From a checkpoint of a small image colorization model: soap at rate 0.0046.
Rows from block 3, named by matrix and row number. Rows with one number belong to one channel. Each number is 50 + 12 x the weight over its row's rms, rounded and kept within 0 to 99. All counts start at 0. After the name is the row's rms in percent of the matrix's.
# convs0: first 3x3 conv (model.enc.1.0.convs.0.weight, 192x192x3x3), inputs 112-127, a 3x3 kernel for each
# convs1: second 3x3 conv (model.enc.1.0.convs.1.weight, 192x192x3x3, transposed), outputs 112-127, a 3x3 kernel for each
convs0.144 098:56 48 33 33 53 58 69 34 44 51 54 59 57 55 36 55 54 51 62 47 52 60 44 58 46 38 73 45 65 59 63 71 67 71 52 61 50 45 50 13 32 53 39 31 44 55 62 40 42 65 57 58 67 52 43 41 42 58 42 49 57 63 34 54 42 44 66 47 26 54 39 46 60 36 40 54 39 48 42 31 41 52 56 39 66 50 38 45 30 43 68 57 87 79 48 39 55 30 13 37 45 63 75 55 44 60 26 60 46 45 48 57 52 37 47 35 38 56 44 43 56 49 49 46 51 37 40 60 40 37 55 38 52 56 37 61 52 34 46 44 45 37 58 63
convs1.144 095:47 58 18 40 54 54 41 42 54 35 46 65 50 58 62 61 47 58 58 41 48 49 44 42 42 22 58 49 46 54 28 49 46 58 60 61 50 50 36 59 48 61 46 55 56 51 42 42 49 47 45 51 46 47 67 50 50 39 45 34 57 44 52 76 67 27 67 47 52 39 37 33 84 42 53 43 68 58 68 46 49 62 38 71 69 51 32 62 53 38 52 46 33 63 64 57 48 49 41 49 60 65 55 43 42 41 48 42 47 57 38 57 73 61 61 36 54 58 48 48 48 51 48 56 49 46 51 42 37 75 56 60 49 46 62 27 50 46 41 57 60 62 68 35
convs0.145 110:53 40 46 29 59 33 51 65 64 69 55 58 47 40 39 58 46 50 50 35 38 59 15 60 43 81 46 40 48 53 57 74 38 52 83 60 49 58 47 56 45 57 59 47 55 36 53 49 56 53 58 65 75 73 51 46 61 44 26 24 39 19 49 49 40 60 43 26 37 47 69 53 41 45 42 50 53 54 52 82 37 46 42 46 77 51 57 56 58 55 64 59 50 74 60 48 61 57 47 52 46 49 75 44 41 50 56 61 36 26 55 51 42 49 53 35 40 41 58 29 64 73 77 54 55 69 46 42 43 53 38 41 44 63 40 44 55 58 42 38 56 46 59 52
convs1.145 101:35 52 50 69 61 61 59 53 41 65 60 49 77 60 50 37 33 39 60 44 47 38 63 48 67 68 54 48 25 56 34 44 40 38 67 45 68 54 59 34 55 70 58 52 42 58 58 60 59 81 48 46 56 51 52 63 46 51 52 59 49 43 60 41 81 33 52 50 72 36 62 30 48 57 63 68 60 55 56 58 57 74 29 59 38 60 53 35 64 59 57 59 52 74 67 63 45 41 68 59 53 36 63 40 57 41 30 39 53 73 55 66 43 70 46 56 26 50 56 50 57 48 60 37 42 33 63 49 63 63 69 55 57 58 37 39 25 38 66 51 42 45 64 62
convs0.146 102:56 51 57 48 34 54 59 43 66 36 51 61 63 55 53 58 71 28 43 45 59 42 63 51 63 77 36 50 53 43 37 33 56 45 55 68 56 69 59 54 45 37 44 38 50 64 39 55 47 67 82 55 54 50 52 32 45 31 45 50 56 61 51 38 49 63 47 94 26 59 44 37 48 66 72 62 85 61 45 47 57 69 46 49 53 42 36 53 22 39 51 46 46 53 28 42 54 42 45 43 41 61 60 50 75 60 38 69 33 41 45 60 62 54 66 51 43 55 46 30 60 61 44 60 59 40 61 53 62 53 59 32 52 42 49 48 41 42 59 35 48 33 64 55
convs1.146 100:47 58 31 56 38 51 51 59 43 63 20 54 30 61 57 54 50 38 53 54 39 56 44 54 54 38 75 31 56 51 36 63 58 56 66 71 57 48 40 55 17 43 55 40 71 36 47 53 42 59 73 55 64 51 52 57 57 61 53 56 49 56 39 55 43 39 75 30 64 45 59 50 43 39 53 44 30 74 39 57 34 70 47 35 68 50 50 62 41 55 34 69 49 28 39 43 44 31 38 35 46 40 48 66 46 65 47 53 51 45 40 51 59 55 38 76 49 41 35 58 60 46 38 61 44 42 38 49 53 38 47 47 38 56 34 56 47 47 36 47 46 66 63 55
convs0.147 093:22 54 58 53 83 55 25 69 45 69 59 52 37 47 50 43 42 48 58 57 41 59 22 44 53 54 43 36 60 55 37 54 58 58 71 50 58 59 57 55 62 42 45 46 50 56 37 41 50 66 49 56 45 55 48 50 53 71 86 62 43 67 36 74 47 46 49 56 85 59 55 40 49 63 37 73 71 39 31 52 35 45 39 61 61 64 41 63 62 53 44 67 44 60 40 45 57 43 40 72 61 46 57 43 54 57 59 50 40 57 25 50 48 66 27 45 45 45 67 47 46 66 64 62 31 52 43 64 53 54 58 61 44 41 36 49 27 41 56 37 59 55 41 51
convs1.147 099:70 40 63 45 50 50 50 65 40 41 73 67 57 56 54 50 36 32 54 42 46 37 63 45 52 41 54 43 53 47 52 48 74 41 66 33 33 28 65 45 43 45 27 28 43 61 33 53 55 64 51 52 48 42 39 38 42 39 57 46 49 44 54 55 54 40 45 18 52 47 43 41 56 42 34 55 45 70 64 62 54 45 38 80 28 52 48 41 41 27 55 59 65 40 66 54 56 50 52 32 74 33 28 49 49 59 43 33 33 44 51 59 55 60 60 63 58 73 67 47 56 39 55 51 53 35 48 42 40 39 47 58 45 50 50 66 53 42 51 53 56 60 56 35
convs0.148 086:57 53 46 37 66 63 64 53 58 55 56 51 44 66 63 41 62 53 62 48 55 56 46 54 37 47 54 64 32 40 50 65 48 50 63 39 47 54 40 52 56 49 63 50 64 59 54 41 65 77 50 66 34 61 48 61 54 59 35 63 54 60 47 55 46 71 49 41 59 36 57 31 61 61 70 50 71 54 65 33 56 63 31 39 27 37 45 30 40 57 55 68 49 39 53 64 37 51 62 54 45 41 49 77 42 64 70 71 48 21 48 50 29 26 47 68 51 48 54 58 52 58 64 39 18 67 56 50 53 61 49 34 49 36 47 36 42 65 30 49 55 44 53 43
convs1.148 086:50 73 64 33 34 33 56 31 42 45 26 63 56 68 45 51 60 78 45 54 31 47 61 49 31 56 36 50 40 46 34 37 35 63 36 51 67 50 52 52 59 55 44 38 47 68 55 48 68 49 58 34 54 60 63 55 53 60 68 80 48 72 55 74 45 55 41 57 29 24 58 43 39 61 43 47 50 54 41 55 21 52 75 57 61 76 41 53 55 45 49 53 59 49 39 42 61 39 49 30 52 53 47 50 59 66 79 44 37 59 42 45 54 51 65 37 43 46 57 47 55 72 52 49 55 49 40 67 58 54 42 27 56 36 58 61 41 53 44 59 52 69 60 51
convs0.149 097:65 49 31 45 73 56 44 31 50 43 44 56 74 49 70 60 46 61 44 63 46 63 65 42 58 43 51 45 39 52 47 27 39 38 71 43 53 39 36 45 70 52 58 57 43 56 47 47 61 21 45 44 33 52 65 42 50 47 49 64 64 53 38 41 63 64 40 42 00 41 68 46 57 63 54 47 42 40 56 49 38 48 40 40 40 51 28 30 35 46 43 53 48 54 55 67 55 64 43 37 47 43 47 39 53 66 45 19 31 58 59 56 76 53 49 66 53 37 46 31 48 70 43 57 67 46 76 49 41 59 28 56 58 56 46 44 42 35 49 63 44 58 64 19
convs1.149 101:57 45 56 66 38 48 54 32 36 50 60 44 39 72 46 48 64 48 60 52 45 67 44 42 42 50 37 57 57 46 42 58 49 44 47 38 53 38 52 51 58 58 38 56 44 62 59 54 83 60 41 52 33 31 55 45 46 47 50 59 43 47 55 42 60 30 76 74 50 52 35 58 47 46 65 28 57 50 45 56 35 39 56 57 30 53 60 22 47 41 66 41 64 42 52 60 57 70 44 46 48 71 20 74 63 63 56 39 42 64 52 43 20 43 56 35 61 44 52 45 52 50 56 58 40 46 53 49 46 42 60 44 53 47 64 56 55 69 41 53 50 49 50 40
convs0.150 116:58 39 56 70 49 50 38 49 49 58 56 62 58 36 57 46 48 75 58 69 52 71 39 42 72 57 58 37 49 58 61 44 55 68 58 40 54 59 61 64 46 32 38 33 45 50 37 61 45 62 49 54 58 72 73 49 51 18 44 54 56 47 31 47 65 26 85 42 66 40 54 42 52 54 47 37 61 50 37 35 64 48 61 50 57 44 52 58 40 42 36 53 39 53 40 58 45 45 67 45 54 66 70 79 45 65 40 70 39 45 48 67 42 55 66 36 39 48 59 41 45 38 54 47 57 57 47 49 56 67 58 39 52 40 51 68 40 56 44 45 44 30 23 53
convs1.150 110:43 33 42 66 55 49 60 43 46 51 62 53 54 28 36 35 41 39 40 51 44 52 45 45 45 34 55 47 58 30 39 53 65 58 57 64 54 68 46 66 55 45 61 52 65 26 26 47 34 44 46 63 52 68 38 57 48 65 44 43 52 69 54 59 45 41 34 50 29 56 32 72 54 53 59 37 42 62 31 54 62 58 34 66 53 59 29 45 37 64 35 42 56 34 69 35 66 31 74 51 56 47 49 30 36 52 48 32 61 41 42 25 22 48 36 54 69 54 49 46 52 62 50 46 48 41 42 29 42 31 40 58 33 53 36 45 65 48 72 58 32 68 49 59
convs0.151 088:58 51 47 62 56 75 60 48 59 54 67 57 54 51 46 60 34 40 62 44 41 69 57 53 55 66 38 63 50 10 52 41 26 47 62 41 35 40 39 57 56 50 47 28 53 38 62 47 43 74 46 40 56 52 44 34 40 65 37 55 50 66 51 59 46 32 47 54 49 34 29 39 53 45 44 44 56 54 51 50 55 39 49 50 51 37 53 55 59 46 53 61 56 71 53 54 65 58 39 42 45 40 65 66 44 56 60 51 52 42 31 52 70 63 61 55 53 61 45 45 45 60 64 54 28 46 62 47 42 56 49 71 55 49 68 53 49 45 42 54 61 32 43 62
convs1.151 089:58 56 63 61 75 65 45 51 60 58 58 29 68 51 45 61 52 43 52 51 65 48 56 36 58 40 48 69 43 66 76 42 61 54 39 25 56 45 55 29 42 47 52 51 56 70 52 59 57 56 56 71 70 46 48 48 59 55 44 44 35 47 39 52 60 49 26 30 34 22 63 42 51 63 57 43 52 65 51 48 48 73 46 74 45 52 30 39 39 33 50 44 67 47 52 34 45 45 51 48 53 59 52 49 32 56 64 50 39 43 53 46 50 68 43 78 70 34 44 31 52 37 40 44 45 40 32 50 48 57 47 40 36 52 39 66 51 45 64 38 55 78 75 49
convs0.152 099:53 56 40 37 44 55 34 66 57 44 61 44 31 60 57 57 58 61 50 69 38 38 39 58 60 47 50 45 54 58 50 73 31 52 42 49 52 53 57 49 59 50 10 39 74 55 64 48 50 54 56 53 53 48 44 47 52 65 52 41 49 53 52 57 32 62 08 23 47 56 38 54 47 51 39 29 48 47 57 50 54 82 40 54 69 65 53 36 37 44 46 72 57 26 57 56 59 39 41 46 35 79 36 57 63 50 42 38 57 56 47 35 50 23 38 40 59 54 44 65 20 43 68 49 36 43 58 61 53 26 45 58 45 61 42 47 38 61 54 26 41 57 64 51
convs1.152 094:35 45 85 18 23 63 75 15 52 52 62 39 42 39 49 38 45 55 58 52 51 39 60 56 50 44 39 50 57 47 49 56 40 61 61 64 56 61 56 36 60 62 33 48 50 39 23 43 50 45 42 54 39 57 42 36 49 43 41 40 51 43 41 39 53 23 31 43 71 35 37 45 60 51 66 66 53 20 74 35 62 54 63 45 57 45 63 54 60 50 38 27 41 63 45 40 48 36 72 46 52 55 58 58 49 28 49 56 28 47 57 48 44 37 53 59 66 59 57 43 62 66 35 43 41 33 46 33 62 40 62 62 60 59 70 39 52 45 62 63 32 40 47 55
convs0.153 097:53 68 35 72 65 50 46 59 48 57 21 46 61 65 41 46 45 30 62 59 50 51 52 48 58 54 41 28 65 54 62 71 45 55 52 50 68 76 39 45 47 42 35 35 70 48 72 60 61 54 53 57 61 61 52 28 72 54 42 56 42 44 37 61 40 36 44 52 50 56 40 51 43 51 62 44 36 46 43 45 49 48 58 51 45 60 49 57 40 61 58 61 41 68 45 40 46 36 44 47 53 52 43 59 43 49 38 69 65 50 35 57 67 62 58 36 61 45 52 54 52 32 33 62 40 29 58 49 56 37 60 49 47 53 42 52 48 58 48 32 52 50 48 61
convs1.153 100:67 50 62 42 50 69 33 43 72 58 45 53 57 50 45 51 69 38 53 52 49 54 51 53 41 48 54 30 39 53 43 34 70 54 21 37 51 68 46 66 90 38 34 49 42 51 40 45 42 51 44 53 47 52 54 49 35 62 53 47 51 59 46 60 55 41 64 34 52 37 57 77 62 68 64 52 44 52 42 55 65 50 38 33 78 65 23 59 78 44 45 52 54 47 59 37 30 61 32 46 55 48 62 31 30 58 45 44 60 30 43 53 39 29 44 50 58 33 40 40 46 38 52 50 52 46 60 46 42 62 50 58 64 52 38 50 70 49 52 56 62 51 58 52
convs0.154 115:58 44 40 43 72 60 37 38 37 50 55 72 50 44 75 36 56 65 58 44 57 41 33 46 42 63 47 57 39 50 63 59 48 35 30 36 51 67 51 30 51 53 47 45 43 72 82 50 64 18 49 55 46 28 55 57 43 39 51 32 53 39 44 56 28 28 39 41 64 40 48 44 37 43 51 58 62 56 50 52 71 44 51 50 48 57 59 38 54 71 46 69 57 50 31 27 67 35 65 81 26 16 44 60 53 41 63 55 56 49 38 44 37 43 46 58 42 58 72 62 23 21 11 52 53 55 37 48 56 59 42 59 52 45 47 63 49 44 28 46 37 46 52 38
convs1.154 109:39 58 37 47 51 46 43 30 64 45 55 43 40 71 47 30 61 58 55 58 51 59 69 48 46 66 57 47 53 34 60 53 50 53 66 59 56 35 50 30 52 39 44 38 49 63 59 67 33 65 45 43 59 42 55 41 51 54 35 50 54 33 35 50 65 44 17 62 58 50 51 38 64 59 68 42 51 53 42 49 81 50 25 54 33 31 59 54 59 64 29 53 42 69 43 43 28 55 43 54 54 48 26 44 33 32 65 53 64 29 43 47 48 36 37 57 49 59 52 53 51 56 59 49 42 66 41 65 44 49 51 36 30 42 39 49 48 48 40 42 55 45 35 56
convs0.155 111:52 52 53 44 48 38 47 37 64 58 44 41 61 44 51 38 39 46 45 53 51 43 51 60 47 63 52 75 51 32 39 39 54 43 57 45 39 67 45 52 43 47 30 31 59 57 50 52 44 24 49 50 52 47 46 42 47 36 50 46 64 51 32 54 36 84 38 73 56 54 53 58 66 40 65 31 48 42 27 34 24 67 46 80 42 50 44 54 45 58 55 71 34 42 40 31 61 27 65 26 65 54 47 66 62 53 46 44 39 32 41 29 48 47 51 70 32 46 37 51 75 66 59 48 46 24 49 55 49 34 34 47 59 67 47 57 22 42 46 33 56 59 50 76
convs1.155 108:48 47 52 48 57 69 34 32 36 40 53 58 57 56 43 44 66 46 47 38 49 40 51 51 46 46 53 44 38 41 65 45 65 46 38 58 45 49 54 59 51 40 58 50 62 62 44 40 64 72 76 50 49 29 41 44 44 50 51 35 57 39 40 18 43 44 43 66 53 42 77 30 58 55 60 65 58 46 57 71 57 53 51 63 61 73 37 50 31 29 43 57 49 53 52 38 30 44 58 41 56 52 47 50 60 67 73 46 32 55 48 47 17 46 36 49 54 49 45 49 45 41 41 44 42 38 51 41 47 36 33 53 48 63 48 52 65 49 49 44 46 36 51 51
convs0.156 084:36 42 67 23 34 60 32 26 41 65 35 44 28 60 33 65 59 52 63 50 62 42 47 60 47 50 55 42 57 37 69 53 33 68 52 52 35 42 54 39 53 54 65 54 32 35 55 50 59 60 71 64 74 55 51 55 54 24 41 28 21 41 45 34 45 56 46 38 64 33 25 49 38 60 32 64 51 45 49 37 42 57 52 37 28 49 52 57 58 46 73 64 45 64 50 69 60 33 49 57 69 68 50 57 57 44 59 65 37 46 49 50 44 68 48 54 35 48 78 46 37 53 38 43 65 43 43 69 52 59 27 51 54 72 60 57 57 61 71 65 52 58 74 66
convs1.156 087:50 43 33 47 47 36 39 48 48 60 51 38 98 45 41 45 38 41 58 48 44 61 55 49 56 42 54 50 64 46 36 31 49 49 66 48 45 49 67 51 26 47 43 33 52 54 61 47 36 68 54 52 58 64 52 63 66 45 43 68 51 53 56 54 58 50 57 52 42 39 50 54 42 64 64 49 52 38 38 55 66 60 60 51 33 57 49 63 73 48 70 44 33 60 62 44 54 57 44 32 56 30 43 54 47 61 22 52 64 30 52 35 49 52 55 26 42 55 62 54 46 47 58 52 44 53 56 35 40 52 44 45 43 33 57 43 59 41 59 44 38 46 43 65
convs0.157 096:53 51 49 42 58 51 57 51 66 38 46 38 54 46 49 48 37 60 52 56 60 63 64 51 43 52 50 32 57 61 61 68 61 42 43 59 43 56 46 59 38 51 50 44 46 55 56 39 43 46 40 55 53 37 42 54 53 68 60 46 38 34 63 57 45 52 48 61 62 51 44 43 54 49 58 38 43 45 53 55 35 34 39 19 34 50 26 57 58 52 40 42 48 54 43 49 68 57 52 45 68 46 25 34 49 57 55 46 50 68 57 52 42 46 76 45 35 49 35 50 28 34 51 70 60 54 75 39 16 66 59 56 65 54 52 46 31 56 51 52 71 49 60 73
convs1.157 091:40 53 49 54 35 57 43 51 66 51 69 46 53 63 47 41 51 58 49 68 65 53 39 54 51 50 52 51 56 34 57 52 82 43 54 61 50 32 30 44 63 35 50 48 60 57 64 69 47 50 59 63 37 46 45 49 46 51 62 59 58 51 47 61 56 51 75 59 63 31 39 10 53 49 29 48 55 37 31 40 50 24 53 41 83 56 74 55 73 45 58 31 36 84 69 48 58 46 70 68 45 26 31 61 66 60 63 39 47 69 54 29 40 62 45 44 46 56 47 48 43 54 44 55 47 57 41 46 39 39 32 43 44 44 34 59 36 36 59 61 65 81 31 69
convs0.158 091:60 64 64 57 54 56 47 37 29 58 44 30 48 51 55 57 36 31 38 55 56 66 43 50 67 55 59 35 36 28 93 63 52 48 46 27 57 45 56 44 55 58 37 52 56 43 63 57 56 40 58 37 30 53 50 68 66 66 61 75 37 47 63 62 37 38 55 44 25 47 71 60 53 51 71 64 65 60 56 46 28 51 44 32 49 57 49 64 59 50 62 59 45 54 51 41 55 55 62 53 63 43 69 56 34 53 42 54 57 60 63 49 60 47 43 25 42 46 53 49 49 32 41 69 44 46 54 62 48 54 56 52 43 34 43 53 44 56 40 56 50 41 59 54
convs1.158 093:42 55 51 53 30 31 51 64 61 50 50 47 38 42 43 71 56 60 46 52 46 61 49 45 59 51 54 57 39 44 65 66 70 60 68 77 40 32 29 51 52 51 40 44 31 33 43 64 44 60 45 43 32 48 57 54 51 36 48 46 47 48 50 25 65 75 80 62 43 52 54 50 60 43 59 45 40 41 46 46 44 53 55 61 88 78 65 30 41 32 63 77 57 52 49 53 46 33 32 48 70 37 68 41 45 58 48 30 53 55 50 40 47 54 55 49 40 49 50 37 58 65 50 36 46 47 56 60 58 48 32 49 58 44 50 55 59 67 63 46 52 58 60 63
convs0.159 096:44 26 60 35 32 22 49 53 33 36 34 50 53 59 47 44 41 73 59 55 45 47 62 56 61 52 28 59 52 54 64 44 59 51 59 57 42 53 54 69 42 47 58 67 38 60 54 50 55 59 43 37 44 58 41 47 45 70 43 53 52 62 59 39 40 41 47 66 40 62 49 38 47 44 55 44 46 57 48 45 63 53 43 32 62 61 45 67 48 50 73 51 32 39 40 51 40 52 46 36 34 27 68 59 56 49 35 15 52 47 57 51 61 58 56 39 58 45 62 41 44 61 38 51 32 44 51 56 45 69 61 70 43 51 46 33 53 46 32 43 52 63 42 40
convs1.159 092:72 61 31 57 48 48 46 53 49 39 57 60 59 66 53 68 55 55 46 34 52 58 35 35 49 55 51 43 42 42 45 67 41 67 76 42 56 40 49 47 49 44 34 60 52 49 52 52 37 77 48 41 75 56 61 53 49 42 42 42 45 45 46 53 43 46 58 19 57 40 49 39 43 37 73 47 53 63 53 27 27 43 46 55 46 21 61 44 39 72 35 58 60 42 48 49 75 49 50 66 33 59 46 28 48 57 60 41 58 69 48 52 52 63 40 70 57 48 38 67 50 51 57 26 55 46 58 52 60 45 62 68 35 42 54 60 38 47 37 41 46 42 31 36
convs0.160 095:48 31 55 51 24 35 45 54 46 65 50 30 42 48 51 41 53 27 38 49 54 81 78 53 46 39 58 15 40 33 41 63 68 56 63 51 64 64 41 52 48 50 57 55 61 45 47 32 29 67 46 42 57 65 60 59 47 52 37 42 64 60 55 62 47 56 60 39 55 50 37 59 44 65 38 46 38 43 54 84 68 59 52 47 48 44 63 49 46 46 53 54 66 62 27 47 45 63 76 59 54 59 52 51 25 49 59 58 44 42 51 52 58 64 72 67 45 53 57 46 37 65 73 31 49 44 60 47 19 48 44 33 49 52 40 49 59 60 59 60 64 27 42 46
convs1.160 099:47 44 59 47 48 44 38 48 45 38 46 41 60 57 46 38 49 51 55 56 51 49 44 43 45 50 41 57 47 49 33 43 63 58 78 65 44 48 46 41 32 48 70 36 30 33 51 56 68 71 81 36 54 70 47 35 40 44 56 47 56 43 49 32 53 67 49 61 37 34 57 50 48 35 50 40 62 54 49 51 45 51 68 62 32 30 50 39 45 40 61 49 43 45 66 47 32 58 34 48 40 51 64 33 55 26 55 60 46 30 44 61 61 33 46 23 26 68 67 47 56 45 57 47 47 50 53 40 43 54 47 45 53 48 48 58 46 38 43 45 65 68 52 51
convs0.161 095:39 53 39 50 53 69 42 54 49 45 43 41 56 61 65 29 63 48 47 22 46 44 51 60 40 65 49 40 69 47 63 57 38 37 42 48 54 60 42 37 47 67 57 41 56 59 53 51 88 94 55 51 61 60 54 36 54 50 47 38 45 49 45 26 66 33 29 68 58 48 64 61 30 51 56 41 38 62 40 59 57 59 54 40 48 57 36 50 38 51 63 54 47 67 44 44 40 68 68 54 55 59 47 54 12 57 77 36 50 64 72 48 63 53 50 42 41 54 61 33 56 59 64 58 38 40 49 43 66 31 51 49 46 56 53 51 68 63 61 62 53 45 54 65
convs1.161 092:61 57 64 41 55 56 56 42 59 66 40 63 46 71 42 34 72 59 55 58 44 57 56 67 51 69 42 61 54 48 50 33 45 66 29 46 47 64 61 42 42 51 47 68 53 48 49 56 39 65 62 47 62 61 47 46 40 50 52 59 51 59 48 55 53 50 46 68 42 42 41 54 32 34 50 39 45 47 62 64 42 54 65 63 55 61 50 62 35 59 41 45 55 42 84 40 42 62 63 26 36 37 53 53 70 60 48 49 56 27 44 52 50 41 56 50 36 44 56 52 65 59 47 59 61 44 39 29 43 62 54 37 56 52 58 41 39 44 62 43 61 49 61 54
convs0.162 097:53 70 28 52 59 45 52 39 34 64 37 54 40 44 43 44 37 55 50 60 59 53 46 48 37 46 60 54 43 60 53 57 43 70 58 55 54 48 45 47 61 56 43 83 56 66 56 51 63 87 44 48 31 57 41 56 36 42 49 43 55 43 33 49 78 42 67 60 47 49 41 35 56 68 44 42 46 64 68 74 30 70 53 49 54 71 61 46 48 58 52 44 58 63 64 51 41 33 47 55 45 43 50 33 50 55 47 40 35 63 51 58 50 42 39 43 58 57 45 66 61 71 50 50 40 48 43 53 57 49 55 49 38 47 50 60 47 66 61 51 61 30 45 54
convs1.162 099:57 33 51 39 17 52 63 54 56 51 30 53 58 64 63 36 65 37 53 61 53 39 32 44 42 54 45 70 45 50 36 65 56 58 41 51 59 53 51 57 58 49 48 50 56 47 32 30 38 66 63 62 71 48 46 54 50 44 60 46 52 37 60 39 33 48 43 34 55 58 34 56 49 31 29 31 56 54 49 31 74 45 61 62 60 56 55 26 40 37 41 67 59 51 44 39 54 58 48 54 43 25 63 70 40 56 47 68 24 39 54 49 55 67 67 43 65 41 60 63 48 44 43 51 55 44 43 45 49 59 43 52 63 49 60 53 49 49 52 44 26 52 57 49
convs0.163 095:40 56 61 39 58 60 23 41 57 55 57 40 58 48 54 59 51 56 43 74 58 48 66 36 58 72 58 46 58 54 49 61 64 33 46 59 61 62 58 70 46 53 59 69 41 62 39 51 45 33 42 53 44 45 44 58 60 41 55 44 36 52 51 45 48 54 44 71 60 55 40 91 53 38 75 45 50 55 44 46 35 44 39 49 61 50 29 64 56 33 38 41 55 56 40 64 44 64 44 53 59 59 52 64 61 31 51 61 49 53 59 37 48 56 35 47 54 28 33 52 39 38 47 65 52 29 57 38 51 66 62 61 58 34 48 49 57 44 48 74 44 47 76 37
convs1.163 090:50 75 37 55 68 45 56 88 44 38 46 43 38 32 49 44 51 50 34 48 34 54 34 44 35 63 47 49 50 39 47 45 52 64 47 44 61 55 38 60 73 57 44 69 65 44 34 47 58 37 38 56 42 52 44 53 50 38 40 55 42 36 42 13 47 53 32 36 52 25 30 63 45 59 65 31 43 39 47 34 62 35 32 25 65 62 62 18 79 43 56 45 34 53 60 46 54 85 51 52 72 47 58 70 49 30 37 45 44 60 59 33 48 51 40 69 45 49 43 52 58 47 50 56 55 38 55 53 51 54 57 58 54 60 59 49 70 48 64 57 55 63 53 37
convs0.164 083:53 52 53 68 42 75 57 54 39 42 55 32 48 38 26 45 56 57 48 77 23 73 64 45 48 27 45 35 41 63 39 61 46 55 58 56 52 43 49 36 23 44 43 26 40 61 61 49 64 81 47 78 66 67 40 45 56 34 47 52 58 62 54 60 60 46 52 50 50 59 53 40 20 58 48 58 53 40 65 83 28 53 44 42 43 33 39 63 31 48 56 37 64 38 41 67 43 67 72 46 29 47 72 31 49 33 41 55 53 63 59 58 54 63 43 58 54 63 44 50 51 63 55 55 34 56 58 45 40 48 57 48 57 25 53 56 57 53 68 55 61 68 73 44
convs1.164 084:59 40 33 49 63 54 70 37 48 30 53 19 76 46 49 46 74 73 43 48 45 60 35 33 51 54 63 59 56 50 22 53 53 39 22 46 41 49 38 74 41 37 51 59 49 48 54 48 40 58 58 34 67 82 70 55 61 31 46 44 54 54 45 50 31 54 55 54 42 65 49 63 47 28 46 57 47 44 51 57 52 54 60 45 57 48 24 42 39 40 41 32 37 62 27 66 53 44 37 54 70 60 45 61 29 52 57 48 27 63 47 38 68 49 28 53 65 55 50 37 62 46 39 44 52 37 40 42 67 50 50 48 47 54 70 54 56 59 56 58 67 39 34 61
convs0.165 123:39 48 39 47 63 65 49 43 55 64 48 54 50 31 41 46 44 55 59 67 32 47 52 74 56 52 43 55 56 52 59 72 44 39 51 53 52 61 49 49 43 36 69 57 30 62 47 65 30 12 48 47 63 51 38 55 64 58 70 38 66 45 34 32 46 52 61 49 82 41 42 55 60 36 40 52 71 43 48 64 47 41 38 44 38 40 61 52 51 57 47 41 62 37 66 39 54 36 68 55 53 43 56 48 81 58 38 46 37 58 48 50 38 43 61 70 53 52 56 50 61 58 38 57 61 52 54 59 40 58 64 47 28 58 54 52 42 33 46 49 45 61 45 60
convs1.165 113:45 60 38 51 41 54 57 49 63 54 52 46 60 59 34 56 58 57 54 56 40 30 54 51 59 52 62 60 53 61 30 40 57 40 72 46 59 40 46 56 66 60 55 46 59 54 45 39 63 64 49 62 45 42 40 49 54 49 37 50 61 48 42 74 69 31 42 78 32 49 29 74 55 48 36 34 58 61 59 65 38 29 52 39 52 57 62 43 73 55 63 63 44 36 48 57 42 65 35 32 36 48 45 48 31 56 28 32 49 48 31 84 85 06 51 42 62 55 40 61 58 48 39 26 60 48 54 51 57 48 44 28 61 59 57 44 33 48 50 66 58 46 59 36
convs0.166 095:36 39 52 59 45 55 51 58 61 26 59 59 48 72 38 30 43 61 46 47 49 54 65 35 26 38 54 56 55 65 50 40 47 52 35 34 50 47 46 41 50 59 38 53 57 29 39 49 37 64 63 32 66 83 36 61 43 41 48 55 54 59 44 34 46 54 54 37 37 54 45 46 59 36 71 48 64 68 49 51 47 42 67 58 49 51 44 50 42 77 67 39 69 63 51 53 57 52 40 63 66 51 08 51 61 62 42 40 54 55 63 46 38 27 36 60 45 57 49 56 60 67 77 40 53 44 64 61 46 50 52 54 42 43 53 49 61 59 46 48 53 32 52 81
convs1.166 096:53 51 44 38 33 47 42 45 58 57 43 55 56 35 54 42 53 37 53 43 66 54 43 58 52 55 64 52 61 38 35 25 39 31 54 47 67 47 31 36 44 57 37 48 45 53 39 61 70 54 55 42 55 63 64 62 46 69 59 52 64 61 62 58 37 48 19 55 68 56 48 73 58 44 51 42 60 67 41 65 32 55 59 25 57 26 78 41 50 41 52 61 52 55 32 51 50 48 55 56 50 38 37 67 58 64 42 54 43 53 70 47 49 53 54 54 43 53 40 50 44 49 47 59 40 36 41 53 42 28 53 41 53 40 45 55 50 53 55 43 46 64 53 55
convs0.167 110:47 61 60 45 42 43 49 39 50 44 58 45 60 61 39 49 54 52 49 28 45 45 43 59 57 56 33 43 35 61 58 52 49 69 69 60 60 52 54 50 42 49 58 63 62 56 63 62 55 58 52 43 53 33 47 34 34 59 49 47 38 44 46 57 44 25 56 83 74 25 30 35 33 64 76 63 53 57 55 41 51 28 61 50 60 38 52 48 38 54 43 59 61 46 58 66 61 61 30 32 62 43 64 41 44 59 52 59 69 37 54 54 52 28 34 27 37 43 64 42 80 24 47 54 55 36 34 53 44 36 64 59 43 53 39 49 47 34 45 51 44 41 57 38
convs1.167 117:36 55 35 63 72 59 56 29 69 47 63 49 54 55 54 36 66 42 49 40 41 50 50 32 45 46 64 52 57 31 64 47 52 39 64 52 48 35 31 52 80 47 64 81 60 51 55 50 46 64 45 46 45 57 61 50 54 35 47 56 52 57 58 53 57 53 32 78 29 69 48 47 44 71 60 55 68 44 26 46 48 62 39 57 33 61 35 60 41 52 62 50 51 53 47 62 26 67 44 52 31 46 64 47 47 58 56 68 73 64 59 38 47 47 42 56 46 54 46 57 51 58 57 48 43 49 55 50 51 67 52 52 49 47 53 45 35 60 62 54 69 65 52 59